{"cutout": 0.25, "mlp_ratio": 4, "batch_size": 128, "lr_schedule": "wsd", "warmup_steps": 330, "weight_decay": 0.07}
Rows from block 7 of a small image classifier, named by matrix and row number. Rows with one number belong to one neuron. Each number is 500 + 25 x the weight over its row's rms, rounded and kept within 0 to 999. All counts start at 0. Numbers have three digits each.
After each neuron's rows are labels from the 100 images, of 14976, where the neuron reaches its highest value: "responds to" is what is common among them. Only what is clearly more common there than usual is listed. The data: microscope photos of single blood and bone marrow cells.
# fc1: MLP up (model.blocks.7.mlp.fc1.weight, 1280x320), inputs 0-39
# fc2: MLP down (model.blocks.7.mlp.fc2.weight, 320x1280, transposed), outputs 0-39

fc1.196:520498468496491474515491500496499465518493498505534541469508490480500480508503487484464513518523536513491503526474526491
fc2.196:507487508479520504515504486487549503496524487499487497485474484490497539524507482475518487509451532525496560533511503515
responds to: cell type: artefact

fc1.584:533518478532498515537497502486532513503487484520494521491513470500459480483483515474500470555542476531519487520446452501
fc2.584:508510493474466516489472505509464487482486538495499439480458482513491487479546500491461514486517484523526446507501468488
responds to: cell type: artefact

fc1.85:479504531512514497499500463500520496517537521473486552538498522514501485486512493501552538471500473526493509528519538472
fc2.85:503479459498473516490501536482500495514478518485458473558490527511508500457507524503445516549513490505502504497500483522
responds to: cell type: artefact

fc1.406:469473484546546497479486513480514510541505504473559456581498505499492479480515464494489493475494478482513523512489504465
fc2.406:504500537504509518572489477508522493526524521558510556524480496497474499508547488545502484510489486521481461487483457454
responds to: cell type: artefact

fc1.178:533534502519476534543507497522530523462512499463499501525492533490462513437463488503506542527465451476487504497481548460
fc2.178:502477494531475521514513475494457534537484482515524495474457474501494511464512458510497520506424504518465534518476527506
responds to: smear: peripheral blood; cell type: segmented neutrophil

fc1.170:544518555507554492523499527540506521461506496543475485485523481505527517453455456505498506548478496494504497474501553495
fc2.170:548515466500436458478503480465488499480514529524500465472540501504518507535481569498524493481522487506488512449513427514
responds to: cell type: artefact

fc1.710:544483517469517474486476527542503491531479490460488535502513491498514521532492534511535522503426458503532506486484450493
fc2.710:504490502481514541497497476477479489505483499465469470509513502480477502487498516519492516499580517540484488469509504541
responds to: smear: peripheral blood; cell type: segmented neutrophil

fc1.715:473531534471496536536484513478526514499507500552466495505516542467516488538521511501526487470520498506510484494517511536
fc2.715:486493503528502470447517514511471470510504510533483501541502483484469454498509506472504476523482483526505471526458500478
responds to: cell type: artefact

fc1.541:470510512484504484518516498501490505470475520464519496545529479486490533512491483499476513544515551504528502478485509485
fc2.541:495545497485482497495529498507495526470510515474509518529501502477481533520494525484508500490483477500450504542500490474
responds to: cell type: segmented neutrophil; cell type: artefact

fc1.670:513478502510517515512497524492462477550555503476491549533473502481494453481490505507494462480524492513468514461488493463
fc2.670:536514493509428514483535492510459469553495486525480466569505542509475484467509465508511450482475518467538545507519484518
responds to: cell type: artefact

fc1.258:438478509494509504547488487491492489505504505487496473435522497529501534495500494481496550496511539499478537499484495556
fc2.258:510456497515512500462502523484496499478529496511529489445490487496503541479515499454529503486500477479540499478519498476
responds to: cell type: plasma cell

fc1.307:497511520497507512483491503527549434523502517483528497492536481493500483526507457522483505482496454491519478530479580473
fc2.307:527526501517498492513476472486479505509488521519504512507490496490534509477526490484513507505490470514563446532502464496
responds to: cell type: segmented neutrophil

fc1.66:490505467514528515541487479490467505524531492459513508509493561456475495495519542537473503526530550504493513529507484508
fc2.66:524470495505473504487484515547537506531454470487499515498534515542513490503485507524512524501510512490523523525515507472
responds to: smear: peripheral blood; cell type: segmented neutrophil

fc1.411:513500523478519500516507531479497508491516482500523505459454534545484460475467514500513479482523480519495524488515488495
fc2.411:499527478498488496496452474541516486501497491487501492478506515469458485504487546466499497513474480488488525507475514505
responds to: cell type: plasma cell

fc1.125:534467524498490543506486482497517525528501474520504484551527506483520481512502494513483516521474544518502510451432537530
fc2.125:516490443533488457528490477534494499540504495511453512517503501513504491485475504469528555482529465491497492516520461428
responds to: cell type: artefact

fc1.603:485479464510496538486510474511502489484517492501479492500512497481492492497493525481510505513490449510491498515515491481
fc2.603:463519491508496479547472490487470513464484485485488506514488501514504544525498452486503468487519528509484529507506489540
responds to: smear: peripheral blood; cell type: lymphocyte

fc1.176:484512515506498545548493529476481497445514514492523529518497447480491462504511497500474501514531523526512512526518530476
fc2.176:521496510516516411469513459498495503509561503484469479519515514501449524519499506493480508486465520539479495458504473533
responds to: smear: peripheral blood

fc1.517:513521493486473502508498500492547475503462465491524474520525515494490482457536521460522540495505456494527484486508449525
fc2.517:497515498480480563550504512448502491481522480468505467489489485470509515481530505490473538524508491517473480469490525477
responds to: cell type: artefact

fc1.683:525490488495536514514512510531534509543537513477445513501496456525491489524523471464556467483504540534501455520504486546
fc2.683:532520520498491467492468476503492487540507492500475484509522487496538501487508504468487519487449499526515507476511507481
responds to: cell type: artefact

fc1.292:440495517481477494489518497502558499533531505470497499525475478492519476513487483530486523428569509507502480504496483521
fc2.292:499508448494504511508467518540487460536480517504507494492504499522508529487484527571498470505495499526508484552531466478
responds to: cell type: artefact

fc1.471:518493526491487517528481494520516497487530534495520472476515439491520486489516532473474422536532495460478520503502530514
fc2.471:510512490502506485468548502478478522531553514481552493521483522522499483485473490518521488495484546530520507458484494451
responds to: cell type: lymphocyte

fc1.121:513498483490471574452513516489480549499456495476494514520519456472485478543511500537532537464490461489490505523489475542
fc2.121:494480510499533504497512473487550506491538496476530516472487505501514491496466509479501548537523517488497497476489482448
responds to: smear: peripheral blood; cell type: segmented neutrophil

fc1.333:514468460505507494516508528510493513532498497530515527449514497511507532503458504522506495480482524488504481488523507481
fc2.333:516506508493519460492513495494504534549516514497480511450507469462500496507452454510493500492553502505501513488496480509
responds to: cell type: segmented neutrophil

fc1.556:555516500503472520454472502527456510492514478509518522507539492519519520524476498523477455482517465494509506502573541512
fc2.556:525494524486529543547530507471528494460495495512488473513502497482492529436475494501510531505503478450513508491461448489
responds to: cell type: lymphocyte

fc1.745:499493495460479506506518503509474470556507522511481485475496468497477515506485537513511540541526510540500506500509536521
fc2.745:485481500500510461452524483462483515543502482517507499491473484496503486510480518492511530494478529489493511496518460493
responds to: cell type: segmented neutrophil; cell type: artefact

fc1.21:461495511506466507524494502516511485499502496489528531495499500503458516504496471533506490487514470521499487487502473479
fc2.21:479538512469542521493517511489490482519496489538506464492499501501450537472506541496508513470507512484482484475450532538
responds to: cell type: plasma cell

fc1.108:484489488512491509529513473499486482461512485513520469473550501493507466535479458460579478525494537504511494498539480517
fc2.108:478505521506520479481481494514504481474514525454483496465490507482507456501487504472460509479527497468491471557487533470
responds to: cell type: segmented neutrophil; cell type: artefact

fc1.754:487482474514524516509483478517485415526499489507530488497504472489478484518500495498439474545508474518516507537508510513
fc2.754:470501511539475470454506529518498494522489541485507507509517483533461471530455515500490488509490508509512536519492470494
responds to: cell type: segmented neutrophil

fc1.359:503501558510495466489493506492509498459534508464516516490541478473512518532456458507536483488492479500464502525497481483
fc2.359:460494457481501514494495504500524509424510524476511474488487530506493530477463503507509515547463464498486508517494489546
responds to: cell type: erythroblast

fc1.190:529502473529516511466515529520456493503474495526510500505456491485491517472531475520472485482537472513526503559559487534
fc2.190:501508475535494489535522507470535510495529510518466507478494538521577508489500505497490474495531535546505525485483472520
responds to: cell type: lymphocyte

fc1.494:510491492479509472504490515476520474521470480483497493514471520469533487490475515527494507498518488494514494503473512486
fc2.494:481474542492456494490513517503505492520507488492479529529502525491499505510479497518470497501512517503526488510495477475
responds to: cell type: artefact

fc1.158:503459513528476521514473488501513498473503485481497509514470496542508529486519478517500465530519509511449482472495512527
fc2.158:522492521520496488511532502564500499494540463488504505507494476516468508522515480490482463495469538495491474492541511500
responds to: cell type: lymphocyte

fc1.57:527486518508478509517479489489480503510508481465477495509484461503498560517475450514523477466474480478521511505494452497
fc2.57:530505493493512518477485503444543487495513465509510484498492452504508548500495492519440508571481559522471485518485543496
responds to: cell type: artefact

fc1.13:482490462504500493498504519523500504427493505456507533490470484491530504475502514507532495472473465528477520532470515494
fc2.13:492496500465481509547512501507474541452542467503515512442486503491495487500452516528498456502515468520505503497546473507
responds to: cell type: artefact

fc1.512:486482470517513520492495482500501504532493513519514511476505490497487466478505481491520511549481529493506498518529512478
fc2.512:482465515508459465505505517493487495529520475514501495463491523480472462575554474528497561486494482481496501530489440548
responds to: smear: peripheral blood; cell type: segmented neutrophil

fc1.367:524514522520524483526484491520454509506510497516490508508481477480519500515473505492546486507505508478502465456517450480
fc2.367:486499515522496473479475483500500548487499467466517476514555488474470510547529491493508419533488505494524451485461534486
responds to: cell type: plasma cell

fc1.470:486463571513519522513508479513501466464533479486509461470478494505505469459483512491478527481532548499503493480479525526
fc2.470:465517417496454495464474482485505530494532524479554498491492533507511496513468458450493486523523485493572494485477499461
responds to: cell type: artefact

fc1.487:456482465493531522506530470491489483457490501508482515486490513520490511481506535546476494520526493515516489509521429508
fc2.487:463471504494488495517480547548482535444483490502498503473479468513501514567486506514515499472452486482501480502480560467
responds to: cell type: artefact

fc1.311:519547465513491493473495521503518452467496492530500505487500525504526514532467494490501484471531487500481498552524479527
fc2.311:534493512501496502516534500473483460473529539465505454505539520504462474466526525490489557486483505549480513508487486500
responds to: cell type: lymphocyte

fc1.60:445492483473486491475486538512478496508508532518508498495476480480500535451507530501490444448515487511516472475543492522
fc2.60:479502521458528510561518502498512512526497496511514505490513477530501522506476463555499483506529527479503497514472536478
responds to: cell type: artefact

fc1.244:490475501496486509559496499482490509507510475489539518490474501502485496525485496457477491558490525488469458501492542478
fc2.244:524490524480540520443492506507471503499482504528515481491512530480506490514484486471492473476506472457484473510501502490
responds to: cell type: segmented neutrophil

fc1.435:478513508494491486508492447491494520450493493462500484506505457537481455509493494502523513508493448515467493505475491553
fc2.435:473501537453528507473488533500512491471519452464498539490509466463493467511467502475520495511506507499500510475497521477
responds to: cell type: segmented neutrophil

fc1.459:525492536515495544490505489484477487527489493470501477464445484485514552489505499538539517522565513502515482500522500532
fc2.459:531490492473511453494500521548511487512515466467531472490484518545514609519505491531496506499468525541476477469501506461
responds to: cell type: segmented neutrophil; cell type: artefact

fc1.135:486462508517528480573526482501485478499457462533457509498515483495502480514467520508532490492479502517516481516488521507
fc2.135:466474500469476534444442553484504521501513486502486530506496473498490528486472489531459506466538470469496499490488461495
responds to: cell type: artefact

fc1.259:535473470495485491482495570495495492484467499509488473479485473446445479499474508488507557482483497525526519524524478494
fc2.259:542497526494450537555533479546515483495525537500514500521537464541470477466485541457492502481533512518474519508475475503
responds to: cell type: artefact

fc1.691:437478480486502541510530511481498492526476529478543515528496523480476524531528511524461536545476505473494496489520508515
fc2.691:433489472472498486548484548505494476509499509461502452516507512463498472537528474546514517482473478470469494506508500446
responds to: cell type: platelet

fc1.608:523509470514498503454509469519492497494485524500488470475488482494457458517505482508505504460502530540526528517532530493
fc2.608:531523502504522517560504542529502488490521505529528480509520519516495487484504480506485529517520496472514499484474496501
responds to: cell type: artefact

fc1.625:560532475485504481447511542502466535519502535482528496439486546505485520458514476440503485465533504512501513507519479487
fc2.625:534568522492505498527499464497524460535470523492548514479486547493542511511515504460512473525522485444512537532478503499
responds to: cell type: plasma cell

fc1.529:456512532509469511490506533504501524496522523516520507495499493493517494528514530494473456471476514501521473490481477507
fc2.529:439540492476509502511507468507543523528486481503488504527490487544532513536478488488464476474504540496485528532554552513
responds to: cell type: lymphocyte

fc1.339:449470497502491491478501509527520479514490510524556474546516499510504575478525516467490561478495505482491503510467482497
fc2.339:479482476513517489524516457526489506496483498476466543537515501480451555514547480502495538511514503525477527494532516521
responds to: cell type: artefact

fc1.247:485504518497512515526503472474440521491499518509478470484530496499465519526493502503537506524478496478525507483494502550
fc2.247:462511488514500463442492480517552537505508509465534509479505435481487496498520494501500503488519454506487504495511537508
responds to: smear: peripheral blood; cell type: segmented neutrophil

fc1.304:529500530474482484474497524525534513541483524489556506512518522461510516486517473515465507510506535515521507514497495499
fc2.304:525511522492476519516504455547490498510450541538513484514528492481501521475537509501515502491516536503464495502506538480
responds to: smear: peripheral blood; cell type: myeloblast; cell type: lymphocyte

fc1.317:481490485494493553506547483477494540474529478565523509556500489460492474477501506522468489507500484515492496502479472449
fc2.317:508499476505475485513497510505521496453497486484506481483523544526508471510559517489516490512474477488471478511559553526
responds to: smear: peripheral blood

fc1.91:514517488511501514482471536497463513529505509516518480518517499493523478498533488481497495493502510489462490448527511535
fc2.91:518491526511541495518508476501528518542482525523481492499504449546519485504509509431472466513517534518530517512468541471
responds to: cell type: erythroblast

fc1.506:476511494511506449504500535550482480522514531507520497546494443467488511489473497508462580517534479508506515500520529470
fc2.506:460544515458524553537454495509530520507487533541471554498523460538472539480477522526501531484513490494500517507473486530
responds to: cell type: artefact

fc1.303:476485498530520528462481453488514508570475481520505496493488509518507506561505489501532473475494476499473530520551467473
fc2.303:489481463527513474528524526501517577528553522447484537495518485459480468528507507526493545492506523509495496481455506474
responds to: smear: peripheral blood; cell type: segmented neutrophil

fc1.189:534531513497495490501513500536551465516485525493493535468510478499484500478486497482463487508500495505507527504481535526
fc2.189:519547474468516514515504472505451500497524495507456484455474515492531527479487468520526519497553483535519512523490517516
responds to: smear: peripheral blood; cell type: lymphocyte; cell type: myeloblast

fc1.2:539513525483515534521519518472536484541550502492512473432521497500512489483429477527477509513481488535510487487554452499
fc2.2:530464527522493486514476480442471485537456481517518486471461505492503486505480487522523539465577500497495487516475542545
responds to: cell type: blast

fc1.289:479502508502545517483493473482519495548456476516511511508534476530511522490489500441465460514500541501491488483507494455
fc2.289:457477520546496499510478497506522511518517447524494537496536500494519485516465485479546463485491495555537506439493489476
responds to: smear: peripheral blood

fc1.211:513501521505528481540508494521490495538456500482464465547517484468515461461520516517539510541523494477496512522458503479
fc2.211:572475446521469506484505521492480499540518506487483552565508525509489461501518506483486526500431491514530546543522493535
responds to: cell type: artefact

fc1.233:464529477491485498479489490538507489469494543487497491499489513495499518535519501498485528456449458480503500502531458510
fc2.233:475501492486542517549469507475532486517506491494471497519479502509510508537515478507495483446556483526512495466463500499
responds to: smear: peripheral blood; cell type: segmented neutrophil; cell type: lymphocyte

fc1.132:519510497488453551521494519484445555455507488486504500461528496483517566506519541537518499495478490507492464537480533499
fc2.132:484508515492531467485510484533519501453502525493527498472518516520480540511529558544503470473510519505511447505499443484
responds to: smear: peripheral blood; cell type: segmented neutrophil

fc1.238:549530493483506544529493508512467489489509474507530519504552541492479523532511524479486502488465480527507519495474488543
fc2.238:511516545487525460477518482502527496487511483509509503486499532508536483517513516476535523487523523515519539488544526495
responds to: smear: peripheral blood; cell type: segmented neutrophil

fc1.694:513497498512517472512473542505460519481481511525499528494523532499495493468496478488528489514505503482511530559492537515
fc2.694:490490484465499488499530480510519450453552498503513479500483506519506505510521500488468535457453476505493510524535485493
responds to: cell type: lymphocyte

fc1.602:492531525476483524490504443471538494437521487489495545523508523541523496499434486506501484523497507517528526480483463531
fc2.602:478451491486532484498468518512480514467478499481498456541520491479511516517468548480475457525489489497524476498473580522
responds to: cell type: plasma cell

fc1.252:525506526515515528489488501500535480537478513483555512512496462500505496452513500498485487511515463493522546490478493488
fc2.252:545487517508476502496455515505495482513524509532506528497469518514519507506510557492498453487488465511510526510511481496
responds to: cell type: artefact