Weights of a small image classifier: patch size [4, 4], width 320.
Rows from block 7, named by matrix and row number. Rows with one number belong to one neuron. Each number is 50 + 12 x the weight over its row's rms, rounded and kept within 0 to 99. All counts start at 0.
# fc1: MLP up (model.blocks.7.mlp.fc1.weight, 1280x320), inputs 160-199
# fc2: MLP down (model.blocks.7.mlp.fc2.weight, 320x1280, transposed), outputs 160-199
fc1.434:35 44 36 47 32 45 53 47 46 65 71 35 50 57 48 63 58 60 60 29 57 28 48 56 74 61 28 37 54 42 50 62 38 62 42 69 35 74 59 60
fc1.435:69 49 44 41 77 25 52 58 54 51 55 54 36 65 52 29 62 54 64 63 49 48 43 49 39 65 60 49 90 60 48 36 53 43 64 58 38 58 40 30
fc1.436:49 47 60 41 54 45 54 30 49 47 47 58 67 52 41 62 49 28 41 46 38 30 58 49 32 37 74 51 49 57 56 77 41 61 47 47 73 48 37 52
fc1.437:19 14 54 63 39 40 60 57 41 54 50 43 66 63 52 72 61 55 57 57 33 43 26 59 65 47 49 57 47 54 57 70 42 38 58 52 47 57 60 56
fc1.438:46 45 69 53 67 41 37 54 43 76 52 70 63 38 49 39 65 46 68 24 49 58 53 54 56 59 37 57 12 58 54 56 33 30 66 61 48 56 45 57
fc1.439:49 57 46 29 52 47 54 47 32 65 49 53 66 50 58 38 52 35 51 28 49 50 46 54 35 64 66 49 64 40 47 30 55 49 44 41 52 28 68 47
fc1.440:65 65 56 59 45 42 47 55 47 71 44 51 57 58 54 70 59 45 55 41 73 58 54 53 63 40 65 73 35 47 44 56 47 43 44 56 43 25 48 39
fc1.441:50 43 44 27 54 39 44 67 54 33 53 49 63 56 36 52 45 61 54 52 67 50 51 45 49 49 64 47 52 56 40 61 64 37 39 43 41 64 28 66
fc1.442:62 39 62 37 79 70 58 52 54 61 46 33 55 29 43 46 66 67 71 53 38 66 51 42 41 61 47 43 58 52 58 56 43 33 44 41 69 66 45 45
fc1.443:56 48 53 55 39 68 64 60 57 39 38 57 41 38 31 58 31 44 35 71 49 44 57 59 43 40 53 38 45 58 43 27 54 46 52 44 59 45 53 31
fc1.444:73 62 47 59 68 57 50 65 41 75 49 21 39 61 38 54 25 56 24 48 44 48 39 44 39 56 50 61 36 61 51 39 32 49 49 41 51 62 41 72
fc1.445:70 65 45 44 31 60 44 53 46 49 61 53 31 42 43 47 26 47 63 64 43 50 41 54 33 43 48 37 45 62 45 49 39 48 29 69 75 27 62 52
fc1.446:69 48 47 40 53 56 41 36 42 70 54 50 44 48 57 78 54 30 62 48 59 63 63 35 52 62 50 52 42 66 49 57 49 45 52 46 34 61 40 36
fc1.447:42 57 62 31 05 56 50 59 58 56 39 68 78 45 46 67 39 52 56 48 41 55 48 31 50 42 42 55 57 48 50 53 62 58 42 42 43 43 25 40
fc1.448:48 54 50 48 44 27 32 65 48 44 42 54 62 64 45 43 78 58 20 50 61 38 65 59 57 42 40 62 45 51 49 60 57 50 32 41 80 62 42 57
fc1.449:49 58 51 53 51 39 41 44 41 68 46 46 52 43 65 32 50 55 42 60 47 34 64 57 37 45 64 41 47 56 61 41 47 46 50 59 64 60 57 49
fc1.450:60 49 47 52 49 45 35 43 56 55 37 44 36 48 37 66 44 46 39 54 64 49 51 47 26 54 72 48 40 40 49 36 50 63 38 38 27 38 38 24
fc1.451:39 72 68 35 51 43 35 54 58 61 56 41 33 46 64 58 22 70 61 54 90 42 48 37 45 37 38 47 43 58 44 41 47 47 48 69 41 55 41 43
fc1.452:42 50 34 50 73 56 24 38 46 71 48 49 54 52 72 46 41 67 50 40 50 51 43 49 55 54 55 33 46 60 62 34 31 58 51 71 39 46 32 59
fc1.453:54 40 58 67 49 30 54 47 45 56 41 38 65 48 43 69 31 58 48 21 51 54 53 58 48 37 55 39 43 46 50 22 52 38 51 49 53 60 39 55
fc1.454:48 53 28 42 61 48 50 50 45 42 65 36 50 38 47 51 44 44 49 63 39 64 54 43 56 41 75 51 40 58 39 45 52 60 54 37 37 62 71 49
fc1.455:42 64 58 51 53 74 56 65 46 46 58 74 37 63 38 48 38 51 46 42 41 72 63 52 35 37 40 36 42 54 45 62 32 41 53 41 36 39 52 42
fc1.456:35 53 42 57 55 34 56 42 52 57 68 71 67 53 56 41 18 66 85 58 66 66 56 42 60 49 63 55 72 50 48 60 56 48 50 59 62 69 40 37
fc1.457:48 45 50 38 73 42 46 45 57 67 47 55 54 56 56 36 33 66 48 78 28 45 43 61 54 31 58 48 54 61 51 50 53 31 76 53 62 59 51 60
fc1.458:36 67 20 54 44 55 52 39 59 47 46 44 51 36 53 60 78 57 56 48 61 56 46 51 62 51 35 48 64 63 58 65 36 52 49 42 49 51 40 64
fc1.459:59 56 90 49 55 39 44 47 48 69 54 58 47 52 47 52 55 47 59 31 40 61 44 59 53 54 48 43 45 51 42 41 64 56 43 64 58 56 68 65
fc1.460:54 41 51 42 54 42 46 50 55 65 47 43 67 59 41 44 51 46 48 42 36 77 68 54 37 53 22 65 51 57 54 49 49 39 44 55 45 31 38 34
fc1.461:41 44 27 66 61 42 64 59 56 55 47 32 43 59 35 49 57 23 36 61 66 66 38 52 29 46 53 38 53 54 60 45 39 51 55 48 51 73 42 27
fc1.462:38 64 28 33 57 59 49 47 64 56 54 44 51 37 59 73 66 55 52 50 51 48 43 43 43 59 61 65 62 60 55 47 56 54 51 57 48 23 54 24
fc1.463:47 39 33 59 18 42 67 59 63 44 43 40 62 86 35 45 41 45 52 50 65 19 50 44 61 56 36 33 70 50 46 57 54 48 58 45 50 49 60 39
fc1.464:36 50 33 45 62 45 28 46 52 43 62 35 60 49 30 88 44 70 56 49 55 56 52 59 45 66 22 82 50 50 54 50 38 35 67 65 46 73 48 40
fc1.465:40 52 50 58 28 53 63 37 50 35 41 39 43 53 52 56 47 26 54 56 57 69 17 38 55 49 38 52 28 56 58 59 51 46 36 48 51 59 39 50
fc1.466:66 52 43 55 53 67 48 30 63 57 51 55 42 54 42 67 62 38 64 51 75 40 50 53 31 47 79 37 60 52 42 60 71 57 44 46 37 45 43 55
fc1.467:63 63 49 56 45 56 54 38 31 41 46 37 51 51 43 64 49 62 40 54 53 49 49 44 72 18 50 40 42 45 52 50 72 58 33 49 39 46 46 71
fc1.468:47 65 42 52 50 51 47 39 41 59 21 69 82 55 58 63 55 59 66 46 40 46 52 38 48 54 54 58 58 48 65 52 40 70 48 49 37 50 65 56
fc1.469:41 70 69 49 48 40 60 39 50 57 42 54 51 66 53 74 39 44 35 28 49 51 29 37 50 49 74 35 44 45 46 47 54 24 51 52 50 49 62 69
fc1.470:41 51 43 56 32 40 42 30 54 56 36 30 38 55 54 80 45 68 49 64 49 45 59 56 66 44 50 14 29 39 45 67 55 59 38 57 49 48 44 63
fc1.471:33 67 47 55 48 58 40 40 46 31 51 59 37 56 56 52 67 47 48 54 30 77 38 42 54 55 43 71 55 52 36 69 47 40 67 31 57 41 63 59
fc2.434:69 70 66 36 32 53 51 23 60 30 58 38 41 51 37 47 68 38 39 74 64 62 41 49 38 37 42 53 54 53 46 67 34 49 50 62 52 58 43 34
fc2.435:42 36 44 44 65 62 52 60 46 59 71 54 32 38 57 55 47 49 38 17 45 44 54 37 41 52 47 31 76 52 65 14 62 55 56 56 61 36 67 65
fc2.436:53 61 38 58 67 39 57 53 51 59 45 41 39 54 55 63 40 71 49 74 29 73 54 48 37 48 34 59 51 56 47 75 36 50 50 33 46 47 65 45
fc2.437:79 21 43 34 48 38 51 48 33 34 54 53 65 49 28 37 47 47 38 54 46 55 28 65 47 49 58 22 53 54 43 62 40 63 57 40 63 63 75 41
fc2.438:56 72 51 46 73 74 61 60 38 56 46 24 60 72 36 51 32 84 45 64 40 55 52 39 52 53 31 36 37 44 61 67 29 48 34 41 49 52 47 57
fc2.439:38 77 38 29 49 32 40 51 55 40 47 47 64 55 53 53 50 52 24 61 53 74 32 46 67 46 49 45 68 73 60 30 67 38 70 35 58 40 43 45
fc2.440:49 48 55 61 43 55 58 57 52 40 57 42 37 41 42 46 44 62 32 67 70 44 58 49 41 54 68 10 45 37 55 50 48 54 67 37 40 22 68 42
fc2.441:49 29 42 43 44 79 42 65 45 61 60 38 57 47 60 49 62 47 57 50 60 66 58 62 38 39 50 55 40 49 53 63 55 68 60 46 67 53 78 36
fc2.442:44 58 29 46 74 41 45 58 55 52 46 71 65 60 51 53 31 38 34 55 40 34 33 46 54 38 46 42 62 60 48 62 44 82 57 45 29 72 57 60
fc2.443:44 53 43 48 44 27 55 60 52 42 43 59 37 72 58 50 82 70 51 23 52 62 48 72 57 62 68 46 30 42 31 25 64 61 50 68 47 54 32 60
fc2.444:45 51 51 67 67 63 46 43 42 39 27 56 30 27 39 52 63 41 71 50 48 69 37 67 56 48 39 47 42 53 45 45 29 67 64 30 38 66 72 34
fc2.445:40 51 36 32 36 47 81 66 55 35 57 58 37 44 28 62 72 54 43 61 47 57 37 63 52 65 52 55 30 55 53 36 53 47 66 61 44 47 56 52
fc2.446:45 57 59 38 48 47 71 41 36 79 60 52 49 49 49 46 50 64 33 43 68 40 59 28 47 46 28 38 43 40 56 70 50 49 41 44 55 47 58 56
fc2.447:65 45 41 55 12 55 52 58 48 52 56 30 67 58 52 24 45 45 57 34 39 44 46 52 57 41 55 47 64 70 53 69 41 53 52 45 55 40 58 53
fc2.448:63 47 50 46 26 53 68 53 68 40 38 44 52 46 47 43 29 43 53 69 65 57 62 55 54 76 35 49 42 35 51 60 46 39 68 47 50 42 54 42
fc2.449:56 58 41 50 57 41 47 53 52 56 63 49 62 57 26 57 38 55 44 55 43 24 52 55 58 53 55 59 61 50 49 30 37 70 44 56 73 68 53 49
fc2.450:44 30 57 22 31 64 51 44 34 37 52 56 36 34 42 46 67 57 44 34 36 70 46 46 28 61 43 58 43 65 47 55 42 40 15 71 48 55 51 57
fc2.451:46 72 31 52 77 33 42 59 53 46 32 53 44 52 50 39 70 50 51 31 60 71 46 29 61 43 30 52 61 55 40 64 65 72 37 65 76 51 62 73
fc2.452:54 55 65 66 76 29 59 26 46 43 64 35 44 45 60 73 53 60 46 50 29 59 48 37 56 50 49 58 50 44 48 46 37 43 36 55 17 40 45 46
fc2.453:58 36 29 47 42 56 47 30 54 44 46 57 36 36 44 37 49 48 56 29 50 50 45 45 59 59 28 52 38 40 49 52 39 50 46 42 41 62 62 14
fc2.454:48 36 60 59 61 57 26 53 33 41 55 55 38 49 49 54 64 49 59 37 28 43 48 62 40 56 69 42 50 31 57 46 60 57 55 53 54 51 43 66
fc2.455:57 53 44 45 51 40 63 46 43 55 43 42 60 37 28 62 60 35 60 59 38 39 57 34 45 70 56 51 45 40 57 55 46 53 68 39 59 53 57 65
fc2.456:60 36 49 79 56 54 44 53 62 47 45 48 66 49 59 53 60 43 39 37 72 38 51 46 54 62 42 42 66 56 66 55 40 59 50 70 47 67 67 60
fc2.457:50 57 48 59 45 73 43 48 75 30 36 27 61 48 60 68 46 67 61 33 16 45 47 43 37 49 52 56 48 47 47 45 54 48 40 41 46 45 69 43
fc2.458:64 49 67 41 21 49 49 56 35 42 49 56 67 54 63 35 47 51 44 60 71 43 38 47 64 31 34 38 51 56 40 51 43 48 24 47 47 60 52 33
fc2.459:40 57 30 55 57 76 56 66 63 42 53 60 43 41 52 50 47 56 45 59 47 48 50 60 45 38 58 47 47 62 54 37 54 58 45 61 47 37 45 42
fc2.460:42 45 50 48 49 42 54 37 48 43 59 57 63 41 46 57 31 59 45 44 48 38 50 47 68 34 30 53 34 45 27 47 47 77 40 46 62 34 51 40
fc2.461:57 39 81 50 51 60 39 55 41 59 58 54 45 57 67 61 62 55 52 24 64 38 41 45 55 83 48 77 34 55 55 47 45 31 34 55 29 65 44 54
fc2.462:48 48 72 35 57 54 60 45 45 62 52 53 38 57 44 54 42 42 42 30 36 63 35 51 38 59 43 56 56 39 62 64 60 45 53 45 81 25 53 65
fc2.463:49 59 69 66 35 51 64 51 48 37 50 59 76 39 59 61 61 39 20 65 33 61 66 66 29 43 53 44 60 73 45 54 55 49 43 50 41 44 52 45
fc2.464:70 39 59 56 54 46 51 34 33 29 43 59 71 48 40 24 65 58 37 54 59 55 39 38 64 16 52 54 36 66 46 57 54 60 70 45 40 58 25 41
fc2.465:49 39 65 36 38 37 20 41 47 59 59 51 50 47 55 52 58 43 55 43 58 27 37 44 51 58 41 52 51 39 47 69 66 64 53 35 50 48 54 68
fc2.466:41 68 66 63 54 45 59 60 47 62 50 43 36 44 36 32 30 57 45 37 63 63 61 36 47 68 76 64 57 69 41 52 53 37 73 57 56 48 44 47
fc2.467:42 34 50 66 36 65 45 37 44 43 43 57 56 60 57 36 48 57 59 40 45 58 61 41 31 65 52 55 42 43 57 42 51 50 59 39 65 49 38 44
fc2.468:44 55 48 44 42 73 68 45 44 51 62 54 54 46 44 67 68 45 58 62 67 53 48 57 50 28 63 72 46 51 38 24 45 46 50 52 54 63 48 67
fc2.469:50 67 49 52 57 49 45 43 63 59 63 61 59 40 27 36 82 42 45 36 39 73 40 35 45 52 74 45 58 55 48 52 45 48 47 45 54 61 38 47
fc2.470:59 73 42 59 24 55 53 33 52 70 61 53 43 51 40 34 57 43 42 19 42 43 61 51 44 35 65 61 49 45 42 62 47 52 48 46 52 35 45 40
fc2.471:74 74 63 47 36 44 49 64 46 55 62 54 70 26 49 45 53 57 40 35 46 30 27 44 40 28 56 60 63 48 56 52 49 40 32 50 31 53 51 50